From a checkpoint of a small image classifier: held-out accuracy 80%.
Rows from block 3, named by matrix and row number. Rows with one number belong to one channel. Each number is 128 + 32 x the weight over the matrix's rms, rounded and kept within 0 to 255. All counts start at 0.
# convs0: first 3x3 conv, stride 2 (model.blocks.3.convs.0.weight, 192x96x3x3), inputs 48-71, a 3x3 kernel for each
# convs1: second 3x3 conv (model.blocks.3.convs.1.weight, 192x192x3x3, transposed), outputs 48-71, a 3x3 kernel for each
convs0.116 [134 137 144 117 136 168 105 131 133 144 111  92 140  89  70 138  79  80  51 119 115 144 145 135 105 146 158  59 108 120  64 157 190 108 175 157 102  94 124 122 100  81 124 136 169 129 132 169 117 118 119 139 171 117 103 100 151  96 143 154  98 130 104 116 122 133 123 112 110  88 113 104  66 107 114 139 122  79  65 153 184 131 122  72  91 103  65 107 118 139 128 162 160 155 227 188 170 232 152 148 137 147 118 118 151 116 115 124 110  78  82  85  96 126 122 109 118  98  87 137 135 137 161 118 146 105 146 146 178 120 150 145 116 168 168 135 131 148  94 110 134  87 144 113 101 126 141 146 149 176 126 161 151 119  74 194 167  86 156  73  73 152 117 168 106 130 154 100 118 137 127 103  95 145  91 117 119 157 112 104 121 207 200 129 228 165 158 248 209 101  69 169  96 153 158  48 204 198 121  86 130  80  82 146  14 103 165 144 144 186  46 116 160 129 175 158]
convs0.117 [ 91 119 117 111 135 103  97 118 137 150 156 185  64  67 114 118  96  82 124  86  61 139 238 192 152 212 189 117  65  86 149 167  74 139 143 158 116 157 159  89 113 121 131  95  90 135 144 120 104 132 108 124 129  87 101 124 113 129 109  77 149 143 122  35  80 117 107 103  76 169 155 107 151 101  85 194 215 115 185 203 157 136  95  80 177 167 174 116 148 162 177 169 144 118 162 157  91  88 140 124 107 156  84 112 131 122  93  88 120 140 134 162 127 134  98 171 165 139 124 101 120 106 110 113  91 117 134  83 128  89  80 101 126 114 183 126 107  86 126  99 121 130  81  76 198 163 126 180 160 138 131 180 150  78 139 115  93  75  89  81  99  89 106 134 139 126 105 111 147 170 109 119  97 130 118 145  91  92 126 133 136 160 117  78 136 137 113 140 154 112 145 185  84 139 111 142 139 133 194 188 117 169 184 180 104 162 176 154 140 138  88  82 142  63 102  81]
convs0.118 [156 133 108 158 109 102  99  68  71 148 116 170 123 109 185 133 115 122  96 116 115  47 116 129 133 161 168 155 151  67 191 179 108 212 146 105 117 113 111 146 108  88 152 109  67 135 149 130 184 125  97 169  88 109 114 104 127  98 105  85  86  79 103 186 173 149 151 140 126 138 141 133  38 110 162 111 144 124 134 129  87  89 135 199  98 147 169  92 140 151 132 132 193 105 118 163 129 106 162 115 106 101  76 109  90  86 127 142 139 136 117 133  97 121 123 105  85 145 136 160 108 151 118 127  94 100  99 106 135  91  52 111  67 136  75  96 107 133  99 118 205 136 105 127 152 175 166 117 187 162 163 124 112 145  96 163 145 140 174 116 152 172 144 123  87 152 111 138  89 121 115 135 113 123 127  82 128 124 103 127  93 181 188 133 183 174 136 173 158 113 129 113  85 116 111 144 108 120 138 190 197 113 150 146 143 120 112 132 130 138 128 157 168 144 172 126]
convs0.119 [135 149 141  67 170 176 103  48 117  86  94 103  91  88  79  81  71  78 123 147 128 107 101 124 138  76 108  78 179 144  91 145 114 102 100 106 111 104 116 151 171 102 154 136  84 140 107 104 140 140 110 114 111  96 164 157 117 179 140 119 167 151 115  97 102  54 121  81 127 104 133 121 140 142  87 143 147 116 129 124 110 146 145 149 147 133 145  99  90 154  96 106 126 162 159 105 118 167 107 147 184 179 163 190 209 131 139 181 113  94  89 122 128  66 121 149 117 165 187 104 164 160 238  99 162 182 119 114 127  99 140 108 105  74 148 124 135 174 160 128 118 100  67 131 100 138 122 180 134 101 113 116  68 210 160 158 142 157 167 150 124 142 126 151 129 134  84 116 108  96 105 113 123  89 116 121 119 113  75  81  99 167 121 114 125 109 103 141 162 102 110  90  96  76 133 134 104  85 179 159 127 113 125 189 133 165 171 171 142 134 191  85 160 130 102 132]
convs0.120 [151 120 181 154 134 102 133 179 136 105 100  88 115 127 132 155 130 133 185  98 103 186 118 131 148 133 175 143 113  83 109 105 133  59 130 148  86 118  76 127 116  87 107 124  98 169 171  76 136 126  95  90  89  83 104 117 115  88  97 114 119  89  93 163 144  89 132 104 142 109  88 125 153 131 102 117  94  88 125 103 146 130  98 113  65  90  49 125 112  98  97 131 164 123 124 142 112 120 153  92 110 133  98  74 133  80  65 136 179 181 175 143 164 141 158 152 119 118 110 146 111  84 101 137  96  97  63 109 104  83  88 110  76 105 128  91 133 119 113 126 123 160 134 145 114 130 122  99 123 101 118  83 102 110 128 117 121 118 106 121 112 127  76  72 109 125 162 150 111 136 132  83  97 123 132 109 135 162 101 139 131 115 115 141  96 170 124 112 141  92 119 108 101 153 110 206 109 116 127 132 144 135 129 138 137  77  79 255 251 180 255 244 112 232 162  23]
convs0.121 [147 128  79 124 100 139 101  87 117 127  81  88 119  64 102  94  72  76  65 112 140 140 161 112  93 105 131 162 105 122 108  96 113  95 111 116  91  56 128  83  67 120 112 133 172  86  95 127  82  97 141 120 170 131 130 159 121 136 110  94  92 114 113 100 117 145 102  91 143 174 123 181 174 115 113 151 109 150  93 142 146 103 155 169  79 125 124 105 106 120 143 154 170 154 179 135 146 103  58  97 124 109 108 140 118  96  63 141 161 123  97 115 140 124 132 128 116 159 166 142 163 146  94 145  79 107 164  77 121  97  73  57 102  98 120 127 120 157 110 103 116 100 122 142 173 154 103 178 168  95 145 108  62  88 151 193 171 174 147 114 135 139 193 138 170 123 129 132 115 107 112 125 124 139 151 128 143 125 171  99 111 141 120 116 116  86 139  97  53  75  77 212 108 169 204 161 206 177 150 155 179 225 193 146 143 125  78 110 162 145 167 121 163 128 133 130]
convs0.122 [122 154 147 122 159 120  75 147 124 137 135 162 119 102 130 115 134 160 130 137 138 129  98 103  93 118 114  94 131 117 176  96  84 141 139 156 148 107  77 136 100  63  88 102  86  85 119 157  85 101  93 144 143  87  71 103 126 121 116 198 144 143 133 110 133 165 135  92  94 202 122  85 113 153 139 117 118 115  76  87 113 169 107 113  91  73 119 180 134 149 126 142 111 150 174 100 161 122  97  86 105 133  73 104 115  87  63  50 108 144 138 120 136  96 159 146 130  81 107  91 103 126  97  91 113 142 108 127 121 142 164 166  94 145  75  81 160 134 124 140  97 154 163 148 106  83  92 122 140 106 126 169 117 145 154 131  97 133 153 110  98 133 121 129 137 130 140 126 131 127 116 136  83 116 192 188 176 174 247 220  74  83 147  96 140 136 133 137 141 100 102 137 131 161 114 131  86 139 111 109 118 106 150 158  71 139 140 152 157 119 176 131 135 161 162 150]
convs0.123 [116 198 117 177 167 138 177 201 150 136  91  41 145 167 120 214 165 191  70 110  55  69  92  80 108 102  54  96  93 129 123  93  91 113  92 118 126 106 110 128 120 127 133 143 172 126 192 130 166 175 166 151 176 138  99 118 112 140  90  96 185 116 159 150 120  99 204 157 167 136  91  94 114 105 169  77  65  72 179 139 145 164 166 141 141 122 161  76 145  71 140 121 153 130 116 107 157  70 133 104 102 157 135 113 140 141  88 139 156 120 109 111 103 148 105  76 113 154 137 176 122 140  94 151 123 116 116  80  74 125  97  77 130 106  98 106  97  95 100 145 135 140  94 129 144 104 152  87 123 143 115 134 153 153 145 126 147 171 115 139 138 127 162 190 186 139 167 146 140 126 148 102 106 116 109 114 103 141 139 138 164 166 153 177 177 160 173 164 181 125  75 146 103  64  63 127 134 106 147 138 126 113 154 120 142 137 132 144 129 129 162 113 147 143 145 159]
convs0.124 [165 128 163 143 147 147 122 176 159 130  94  64 108 104 126  92 129  99 131  92 108 110 133 104 140 126  81 110 164 108  92 117 112 112  91 107 130  90 135 119 105 150 107 102  99  98 126 108 120 133 108 121 145 123 142 153 163 187 144 116 163 170 158  90 142 110 115 179 115 116 185 116 166 151 105 119 185 177 127 156 132 116  98 129 132  76 104 102 114 153 112  84  96  89  84 150 107 115 132 160 104 136 152 116 116 156 145 129 163 154  63 138  92  94 159 128  96 160  82 146 127 118 143 121 143 138 116 136 128 140 111 111 138 150 142 105 101 107 120 153 245 145 142 185 103 121 131 139 176 133  78 134 112 114 124  83 136  85 139 119 128 127 151 173 150 113 149 118 116 120 128 110 113 131  96 118 120 133 145 113 157 237 176 135 230 147 132 214 147 112 123 224  94 151 142 150  93 168 156  88  83 136 145 132 106 121 163 152 150 120 135 157 146 168 123  98]
convs0.125 [ 68 127 165  71  73 152 103 158 127 133 148 143 128 145 192 110 136 133  74  46  77  79  58  83  87  30  80 108 110  92 113 111  82 120  92  76 156 133 187 195 209 205 132 158 166 138 100  95  81  87  90 120 100  90 177 190 219 162 196 223 186 155 141  85  93  63 105  84  80 106  75  81 158 172 139 138 147 158 142 140 119 154 140 152 127 159 161 122 178 109 145 119 113 116 140 117 126 133 115 100 115 113  95 103 127 137 107 123 163 114 150 129 153 148 129 141 146  70  90 118  92 145 176 156 144 148 145 128 146  76 118  99 113 111 149 145 187 152 177 170 158 171 220 149 138 161 161 148 144 158 142 156 122 105  98 114 103 136 123 109  91 100 115 120 139 109 121 130 116 137 140 122 102 132 151  90 129 124  94 108 159 147  94 152 144 150 121 129 147  95 154 156 160 157 163 132 153 162 151 133 118 152 109  62 131 121 109  93 159 179 154 151 176 130 137 167]
convs0.126 [ 97 173 144  85 159 156 128 116  67  97  52  86 179 113  88 138 140  96  94  99  90  94 113 111 114  63 125  62 116 105 103  84 132 132 130 139 118 122 154  96 106 118  83 125 155 151 115 144 151 185 114 116 122 119 140 119 148 160 170 131 140 139 142 132 136 151 145 193 180 167 109 125 113  97 103 126 137 153 111 133 113 162 115 123 149 143 161 131 157 163 114 122 162 143 133 161 120  61 144 115 191 181  98 126 179 142  97 155 134 128 128  97 115  93 109 117  93 101  61 139  88 107 107 111 112 113 123  99 144 144  81 149 129 103 150 117 123 150 173 126 172 170 149  89 152 140 152  95 156 137 116 159 148 178 168 115  76 201 109  71 119 112 107 136 136 149 113 119 132 117 101 114 118 108 116 108  88 144 134 111  95 161 155 101 146 162 150 110 139 131 119 115 114 139 116 159 114 101 161  97 113 159 130  92  88 137 106 181 133  48 126 134 104  74 149 158]
convs0.127 [157 160 102 124 171  78 152 144 100  92 113 127  84 120 142 111 119 114  89  68  85  85  78  66  93  86 126 164 155 160 167 149 143 157 173 122 133 138 139  72  87 100  63 131 144 130 174 143  98 158 125 117 168 160 141 145 110 152 122 124 157 166  83 136  89 123 156  67 127 190 114 143 143 100  99 128 145 131 138 151 102 131 143 122 135 121 107  54  81  88 142  86 118 130 113 104 154 136 125 132 148 127 130 118 132 161 167 132 105  97  82  97 149 156  85 164 185 130 118 123 135 125  96 121  99 105 198  99 109 149 122 154 168 160 164 127 184 140 153 185 104 144 155 113 142 142  91 162 170 155 161 123 172  55  83 143 110  76  74 130  80 101 155 113 127 192 144 149 150 147 141 127 153 156 135 110 128 139 115 145 123 140 140 171 191 155 172 186 138  99 117 124  66 174 142 101 155 123 120 151 135 102 118 145 125 189 102 124 103 130 106  95 199 117  81 176]
convs0.128 [ 93  95  71 131 122 139 131 125 104  95  81  64 104  90  94  99 135 140 119 124 103 198 127 104 133  87 102 124 136 132 113 120 179 128 105 134  82 111 110 102 171 190  92 109 109 161 131 167 143 131 171 121 134 108 152 143 135 106  97 122 111 106 116 143  98 108 147 102 113  77  99 105 139 141 130 108 113  76 127  94  89 180 148 116 152 151 149  97  99 124 133 180 179 119 100  94 133 108  75 120 101 117 135 105 137 153 149 123 147 167 162 149 110 161 123 101 101 128  99 133 103  81 134 143 138 136 114 118 125 116 118  93 203 122 152  82 106 140 118 140 126 119 135 125 133 194 129 118 108 107 104 110 131 126 155 113 153 123 141 123 162 179 107  83  87  99  81  71 141 120  81 104 113 146 143 122 124 103  88 105 155 187 213  71 124 136  75 134 129 111 127 128 116  91 119  91 103  61 142 192 158 123 120 130 107 143 113 122 152 181  94 130 117 124  46  92]
convs0.129 [ 92  67 150 127 108 118 148 105 105 111 121 128 112 120 124 115 112 130 122 116 192 114 134 128 127 123  94 110 120 119 149  93 131 120 127 147 124 146 110 105 167 138  62 109 129 133 161 163 111 174 196 121 139 166 134 119 127 138  77 138 104 143 153 105 188 164 139 164 185 154 195 142 124 116  86 122 190 168 111 146 130 136 127 101 170 140  88 158 120 119 146 142  71 158 177 108 152 122 165 152 111 110 149  96  77 156 109  81 148 145 122 100 167 134 117 123 131 143 186 157 174 189 142 164 136 141 115 144 101 114 113 160  68  42  99 128 152 143 163  83 122 132 161 150 119 123  93 123 160  83  89  84  79  91 116 119 138 114 112 181  85 105 101 119 151  88 129 139  89  91 127 135 114 126 139 161 119 105 111 139 159  93 131 120 113 143 131 125 151 149 156 158 124 107 150 114 106 132 121 107  88 121 140  94 123 138 117 120 123 113 103 111 144 159 119 144]
convs0.130 [255 255  79 255 255 255 131 246 218 152 146 146 124 123 119 153 126  97  94 160 130 130 133 112 173  86 120 148 109 142  99  79  96 104  46  38 145 106 146 122 114 140  77  81 103 133 167 119 129 146  93 102 116 106 134 140 131 131  96 127  90  71 122 149 129 101 159 191  74 164 161 113 139 153 128 173 141 156 130 135 111 136  52 113 156 111  89  87 134 148 172 142 103 148 178 157 135 123 174 125 107  96 129 137 138 152 111  62 111 109 133 171  57  90 166 149  97 117  77  97 179 156  82 114 169 152 130 118 132 166 137  46 129 160 135 116 152 106 116 113 130 141 135 113 115 126  94 178 136  86 137 154 130 142 167 125 155 145 156 125 174 164 141 155 135 153 123 134 187 167 146 129 134 133 156  93 119 194 145 119 139 144 183  99  82  89 159  92  80 102 164 142 131 104  99 108 133 135 158 130  89 151 129 145 154 134  98 118  81  87 118 156  81 121 146 130]
convs0.131 [149 134 122 119 100 143 121 170 112 150 145 121 138 141 143  96 115 132 131 151 121 193 170 158 159 160 118 167  70  87 150 169 147 120 167 157 132 142 141 128 140 128 152 156 147 119 126 106 120 135 130 136 122  94 142 144 146 144 127 155 164 115  82 121 141 194 157 136 104 165 220 162  83 156 220 180 168 176 144 122 129 136 121 174 177 136 166 142 116 176 102  95  88 113 124  57  87  86  89 104 117  94 142 123 123 144 111 107 127 147 146 124 141  78  89 141  94 114  90 114 128 110 182  73 137 155 146 147 158 118 176 182 154 132 168  83 110 132 109  93  86 134  78  96 103 158 163 138 159 112 130 114 138  74 103 146  77  97 142 150 101 121 127 127 122 106 165 144 170 123 102 148 120 122 119 113 100 126  93 111 169 143  98 184 145 152 164 160 147 103 100 135 131 141 163 121 150 112  79 109  96 134 146 121  91 134 128 164  95 158  89  70 168  96 155 124]
convs1.116 [126 113  93 196 164 133 188 160 129 143 119 127 127 154  99  35 147 151 110  93 129  93  69 135 106 111 106 153 166 135 202 194 165 121 192 207  61 155 170 118 171 150 143 142 191 115 138 128 153 117 130 115 118 126 143 115 108 130 161 194 147 146 154 134  87 111 135  97 156 140  66 154 131  97  93 139  58  98 103  75 105 115 131  92 105 161 131 110 179 127 131  83 116  54  81  37 108 100  94  79  80 128 118  94 129 111  33 120 120 143 157 121  81 144 143 131 164 120 118 126 118 137 161 136 122 128 146  90  89 138 110 168 144 125 114 137  87  73 157  85 103 104  59 107  91  99 152 181 139 102 156 143 121 143 140 155 156 154 130 146 149 159  88  86 191  90  58  75  94  81  22  63 143 142  78 162 122  96 133 177  96 165 154 105 163 162 141 115 138  92 115 122 147  75 143 175 125 157 146 164  96 168 255  92 143 222  60 209 172 156 159 143 171 132 194 202]
convs1.117 [137 145 168 140 158 189 110 105  88 104 110 160 118 107 160 168 136  77 159 140 170 167 143 198 123 165 166 148 190 187  84  93 164 117  95 106 165 174 182  98 146 138 159 116  91 123 122 140 121 109 115 163 142 188 123 119 150 168 159 142  81 134 117 130 144 141  69  99 148  96 127 172 163 167  84 185 120  96 179 133 169 132 159 124 106 114 139 106 202 107 147 111 145 102  45  81 134 131 114  64 101 107  59  49  45 106  62 124 141 170 106 142 160 157  87  90 162 135 169 153 151 241 163  99  71 104 146 151 117 165 148 149 141  84 168 109 106 161 112 128 139  80  98  81 110 169 238  74 102 167 141 131 126  83 121 150 118 141  93  88 154 152 202 130 174 125 137 206 104 110 127  76 100 140  99 111 134 136 125 163 172 150 148 213 155 114 124 132 136 100  75 155 117 139 143 131 144 146  99 135 119 109 244 122  97 135  71  41  80  91 119  32  26  69  95  97]
convs1.118 [ 94 111 134 127 150 116 199 165  52 126  77  97 166  95  78 109 123 149 146 103  86  85 121 156 106  86 153 121 136 141 112 125 175  47  76  77 175 112  91 158 146 114 181  61 123 151 172 205 159 205 112 141 148 168 130 111 141 164 180 116 139  65  65 156 157 122 169  91 121  58  51  95 147  99 103 178 100  64 105 119 138  62 102 141  79 122 110  84 109 107 106  60  93 149 128 125 107  83 120 143 174 192 141  98 109 160  96  89  91 153 183 129  91 146 148  67  69 168  93 118 112 129  93 185 160  80  88 141 116 131 164 148 161 150 112 122 144 151 148 155  96 115 185 126 111  86 100 119 121  55 112 145 131 142 188 171 122 178 168 143 167 162 135 129 102  78  78 112 123  93 107 127 159 122 128 255 204 117 128 163 157 155 108 163  43  74 176 116 104 143 132 115 118 147 160 126 127 105  60 152 124  57 207 141  89 109  84 133 100  75  95 129 122  79 106 198]
convs1.119 [ 69  92 105  83  74 118  94  96 158 107 195 122  72 154 135 174 188 166 140  95 106 125  84  99  65  57  66 119 126 166 110  77 148  97  92 105 167  86 135 130 119  90 129 116 104 144  97  97 130  67  40 116  57 110 101  56 108   5  58  95  85  69 121 117  69 103 133  57  66 144  69  49 123 159 131 123 134 137 139  97 107 168 137  73 157 138  96 144 109 103 172 120 131 145 109 175 133 107 141 167 211 179 141 214 183 106 166 167 130 168 134 129 113 113 148 101  95 133  93 164  87 133 134 110  94 152 140 133 117 136 115  95 140 142 118 126 113  96 141 117 128 156 115 120 141  65  76 147  99  88 185 146 151  92 121  91  91 108  98  75  99 121  97 100 101 155 122 122 109 152 219 123 108 125 156 146 133  80 141  96 105 136 165 145 122  95 130  81  84 176 118 117 102  93  54 142 121 113 117 169 127 142  98  79 121  93 130 131  81 100 140 145 109 106 155 117]
convs1.120 [144 111 132 181 152 105 210 162 127  75 163 135 127  83  91 112 131 134 113 117  76 121 145 107 129  91 169 169 163 118 144 131 171 152 110 163 158 136 188 126 175 120 142 127 144 214 155  78 102  75 100 145 143 173 100 107 159 125  98 138  73 118 182 158 121 180 189 150 199 130 155 131 122  72 121 112  78 144 153 194 134 155 117 105 168 131 114 158 132 117  93  91 128 126 123 130 107 114 121 152  86 124 110 124  82 126 104 148 117 106  98 134 129  60 108  65 108 107 109 139 142 110  90 145 105 134 152  87 121 123 109 133 146 132 170 128 136 137 159 149 106 185 138 118 160 109 109 102 123 160 144 123 179  78  96  83 119 156 149 149 187 144 145 117 116 165 125 117  94  94 134 146 130 123 176 143 113 126 131 113  99 155  84  86 139  91  92 108  99 120 107 152  97  96 123  90  78 126 150  80 147 107 159  98 111 135 120 157 158 123 131 159  97 119 146 137]
convs1.121 [234 169 179 150 154 129 117 112 100 114 121  98 119 125 171 124 134 148  94 105 136 121 165 109 170 154 137 142 114 188 114 108 116 119 165 184 192 142 111 170 161 137 148 136 120 115 158 223 105 115 143 138 110 108 105 153 196 129 165 250  94  90 111 109 166 148  74 158 179 114  98 126 101 169 102  66 122 184 114 156  66 135 167 120 148 113  84  96  62 116 164 152 142 134 134 114 122 113 109  64 132 149 155  77 101 111  94 149 134 161 193 141  87  89  90  92  78 102 124 114 140 139 196 118 104 136  76  85 121 102  93  99 142 138 143 111 118 132 103  97  73 183  80 112 100 103 129  92 124 178 105 118 131 187 165 129 172 133 159 187 128 166 131 149 153 149 128  96 151  87 131  97  96 105 110  82 122 115  48 123 101 114 181 155  89  96 141 104 115 158 148 101 109 156 119 124 151 131 106 150 126 105 117 111 202 139 118 111  86  41 133  85 116  84  76 133]
convs1.122 [184 158 152 156 132 114  93 132 125 112 117  54 115 107 106 144 138 145 156 139 108 139 132  92 165 128  81 115 125 123 155 132  92 153 122 114 153 134 151 110 121 140 106 122 102  92 138 126 135 136 184  88 196 248 150 208 146 143 164 159 123 145 157  96 108 142 150 175 191 110 140 157 123 106 144 138 143 115 114  97 125 120 108 123 128 136 175 114 122 182 133 155 115 170 133 131 140 162 136 150 122 123 159 159 108 137 110 118  82  61 139 166 168 156 128 162 198 132 150 168 135 172 200 110 155 107 176 154 130 156 115 132 132 151 155 137 204 162 142  97 147 119  96 130  89  92  69 100 152 126 142 134 122 140 106 117 139 158 121 106 141 133 170 160 148 148 182 176 116 123 149 121 102 169 116  87 153 130 108  85 123 162 124 158 137 162 118 149 117 154 131 135 137 128  81 169 143  87  88 115 120 135 133 150 112 134 163 111 106 105 130  98  90 155 106 117]
convs1.123 [162 158 170 132 131  86 122 115  97 137 118 143 146 114 123 175 105 159 166 133 151 179 143 131 128 139 120 145 188 113 113 144 128 146  76  78 129 125  96 128  89  86  70  55  97  72  99 132 111 156  99 101 154 149 141 143 163 125 156 170  82 116 149  36  66  89  49  52  87  91 100 125  76  95 115 166 147 176 150 150 123 158  90 126 130 143 133 150 148 153 108 136 194 113  58 105 124 108 122 150 171 159 161 157 168 180 156 162 117 108  84 178 153 132 129 119 109 103 179 145 108  94 107 154 100 135  77 119 150  78  80 116 123 167 119 177 152 161 163 153 141 119 117 166 120 118 111 136 137 152 133 125  96 202 170 131 148 123  83 158 115  95 155 156 149 117 167 124 102 101  76 160 149 106 177 143  95 159 112 123 109 194 169 129 152  88 127 153 163 140 140 128 158 108 130 114 114  93 135 165 146  86  89 106  80 116 104 121 136 154 164 140 120 141 171 129]
convs1.124 [139 118 120 149 135 152 165 154 110 182 177 173 136 171 166  94 105 135 136 166  99 130 155 142  98 129  91 118 120 111  86 132 145  88 111 140 127 133 105 125 128 127 103  79 106 133 155 110 167 152 109 119 172 149 123 139 140 148 165 153 112 130 186 107  73 125 123 122 106 140 100 178  88 130  69 146 122 129 110 141 120 140 132 108 150 113 105 113  89 105  88 170 124  72 133  83  89  90 105  83 120 108 141 147  92 119 137 107  82 118 105  81 109 164  73 105 167  81 107 125 117 157 131 121 143 114 129 128  96 147 134 123 140 147 128 163 144 206 158 138 157 155 104 149  67 143 110 105 128 131 165 154 147 114 154 151 127 112 101  93 104 112 130 132 139  69  85 123  63 115 101 155 112  98 163 128 106 158 132  93  87 111 118 111  94 180 123 119 144  93 165 113 105 169 159 109 160 171 116 166 161 112 172 159 126 121 152 109 126 113 103 147 121  81 139 139]
convs1.125 [ 86  67  20 209 123  61 137  53 129 152 166 195 150 185 189  70 116 121 175 188 140 186 183 139 153 112 106 117  79 109  77 108 130 114 134 154 132 124 111  75  70  63  80 101  93 135 100 121 142 141 134 122 102  80 150  84  89 140 119  43 170 129 141  80 113 136 124 161 131 136 155  88 158 223 207 110 134 163  44  99 115  79 128 125 108 158 167  63  70 116 131  60  42  96  55   0 167  72  28 168 198 217 169 146  96 173 100 128 131 150 194  94  41  84 155 195 120 120 135  78 158 161 160 153 157 145 157 140 189 159 204 208 154 165 103  98 143 121 130 144 155 137 131 119 131  96 147  76 157 170  47 164 190  72 130 194  50 113 190  39  22 129 150 250 202 206 180  95 243 134 160 190 147 108 150  31 141 138  67 102 121  97 143  91 141 152 119 200 171 141  75 118 101  33 112 129 100 136 160 156  61 118 151 115 116 119 122 136 119  81 148 124 110 154 169  75]
convs1.126 [164 156 119  91 166 155  74 121 220 178 150 104 175 202 149 140 233 128 131 153 114 131 149 189 134 165 149 149 135 169 111  92 162 176  89  69 116  92 125  95  87  92 126 105 112 116 112 121 153 125 117 162 126 130 117 156 110 133 130  86 127 114 107 143 132 123 111  49 111 135 112  57 126 159 171 152 182 203 112 163 128 111 150  98 155 127  44 148 118  65 159 171 122 117 119 129  98  97  92 170 152 139 101 142 124 116 153 155 137 164 184 112 197 114 147 125 145  72 128 166 114 138 133 104 101 168 145 185 188 125 171 140 125 177 122 141 144 181  96 101 173 156 109 146 121 158 110 100 141 185 122  94  83  89 164 117 123 116 111 120 122 124 136 130 101 131  71  76  89  59 112 101 115 150 117 146 132 100 121 118  96 104 180 127 124 130 134  99 110 137 172 156 124 156 109  92 135 156 120 112 137 157  60  83  87  80  99 104  90 165 182 151 146 150 149  93]
convs1.127 [146 110 148 100 110 107 132 143 130 152 163  98 122 147 132  88  71 134 158 154 175 110 121 150  88 114 167 142 104 100 142 114 124  86 135 127 148 135 153 136 136 137 116 125 153 108 146 100 156 173 150  92 124 113 162 139 108 181 157 131 132 129 127 107  87 134 143 128 157 123 132 118 124 107  96 182 170 142 167 125 106 122 154 161 138 152 160 135 142 129 103 156 132 122 142 101 129 121 123 144 110 160 164 161 116 156  90  97 109  82 117 113  75  84  83 183 201 130 148 108 113 149 123  57 142  86 123 103 114  84 127 162  69  98 105 119 139 176 158 135 144 145 160 119 145 100 135 166 115 136 144 120 102 133 149 111 129 145 110  93 132 131 190 117 126 188 199 146 128 134  98 127 122 111 162 151 127  71 128  82 110 100 209  69 109 202 100  81 129 136 114 138 148 127 130 142 166  78 116 146 120 100 178 124  99  73 132 142 120 161 140 127 116 106 105 107]
convs1.128 [147 118 111 104  69  85  55  99 111 123 146 130 111  79 174 166 145 117  76  74  57 137  99 101 109 117 108 152 178 140 104 142 157 115 147 121 125 112 147 118 103 128  92 144 104 134 123 102 115 132  70 135 159  93  93 121 142 105 151 154  80 119 135 140 144 104 120 151 119 132 126 106  76 104 114 219 110 122 203 143 119  97  72  86  81  78 135  96  88 132 150 234 143 180 182 161 102 120  93 109  97 119 136  92  98 118 128 120 120 150 152 169 167  54  83  98  61  91 130 118 129 124 147 151 113 182  67 151 146  63  59  89 111  91 179 108  85 196  70  70  61  91  51  24  89  73 125 146 124  50  86 122 133  99 103 116 125 113  74 176 153 142 152 132 145 190  90 139 126 118 156 160 157 150  76 133 208  80 129 109 154 162 147 209 189  81  87 154  84 127 119  98 128  83  51 114  78  98 108  65 168 110  78 114 125 138 146 118  95  92  98  43  91  75  70  48]
convs1.129 [159 132 157  85  49 108  47  84  84 172  74 112 199 167  85 144 207 102 132 111  88 104 135 125  86 131 152 134 133 161 193 129 107 161 104  93 115  76 118 102 132 128 160 199 102 158  98 112 175 171 113 100 124  99 115 192 176 134 147 234 195 108 138 197 150 136 147 111 109 139 116 123 226 164 160 148 147 166 133 124 118 128  79 115 157 110  67 111  78 143 179 146  87 120 133 134 105  73 113 136 135 134  73  84 184  90 126 172 139 135 158 170 102 158 105 112  67 135 150 149  77  84  86 159  76 150 152 104 165  90 106 185  61  64 121  88  68  92 101  88  79 168 132 139 131 117  72 118 111 116 122 136 159 124 124 130 148  88 104 157 116  93 155 118 118 116  71 133 127  95 108 120 156 181  91 152 195 138 202 132 127 143 126 133 131  87 148 135 204 157 128 136 112 117 131 135 133 191 105 150 136 132 192 113 106 136 114 163 114 137 146 150  93 107 113 120]
convs1.130 [158 127 135  90 143 193  61 134 143 124 135 146  94 131 157 124 122  96 120 226 163 183 169 195 152 157 106 128 102 104 135  75  79 123 121  95 172 161 119 132 104  57 107 136 127  95 108 154 114 126 122 180 198 160 189 119  73 112 146 119  89  59 101 170 150 118  97 120 174  69 126 160 110 157 149  57 115 162 106  73  81 123 173 149 171 164 144  86 110 164 152 160 132 153 182 159 114 158 123  91  95 156 109  76 121 146 159 168 153 102  83  93 154 123 116  96 146 130 156 168 102 172 154 105 123 143 203 132 124 189 171  97 207 132 125 145 160 138 160 161 234 154 138 181 117  94  75 110 123  75 147 173 102  94 121 146 123  97 158 139 133 191 149 154 107 150 135 143 114 147 103  80  86 155 121  82 254 107 109 163 107 104 121  99 149 187 102  88  60 152 109  91 188  97  63  90  95  76 158 142 202 116 181 190 101 162 132 100 160 171 150 172 127 150 135 140]
convs1.131 [149 174 131 196 161 139 186 148 105  64 135 136 109 179 149 125 173 110  93 104 121  81  66  82 131 122 119  84  89 128 142  99 113 118 147 127 104 122 113 121 141 175 142 163 115 120 111 147 125  95 113 143 114  68 156  77  57 134  95  56 124 137 114 180 122 156  94  76 101  84 113 138 166 147 191  91  96 135  88 125 166 145 168 166  97 107 126 133 122 135 180  94 189 171 111 158 174 134 162 141 138 172 169 123 164 128 129 166 164 183 194 128 141 154 134 137  78 182 173 114 111 136 139 132 101 143 162 155 129 122 104 116 113 129  91 162 118 140 146 163 158 133 168 132 131 124 154 161 129  68 135 120  90 152 145 122 164 152 108 183 158 115 140 122 114  98 115  94  83 143 115 141 155 112 118 131  99 166 152 160 117 102  85 133  95  55 146 146  82  72 140  99 116  90 121 148  97 112 108 103 116 126 184 105  42  96 116 183 178 158 148 152  96 127 147  95]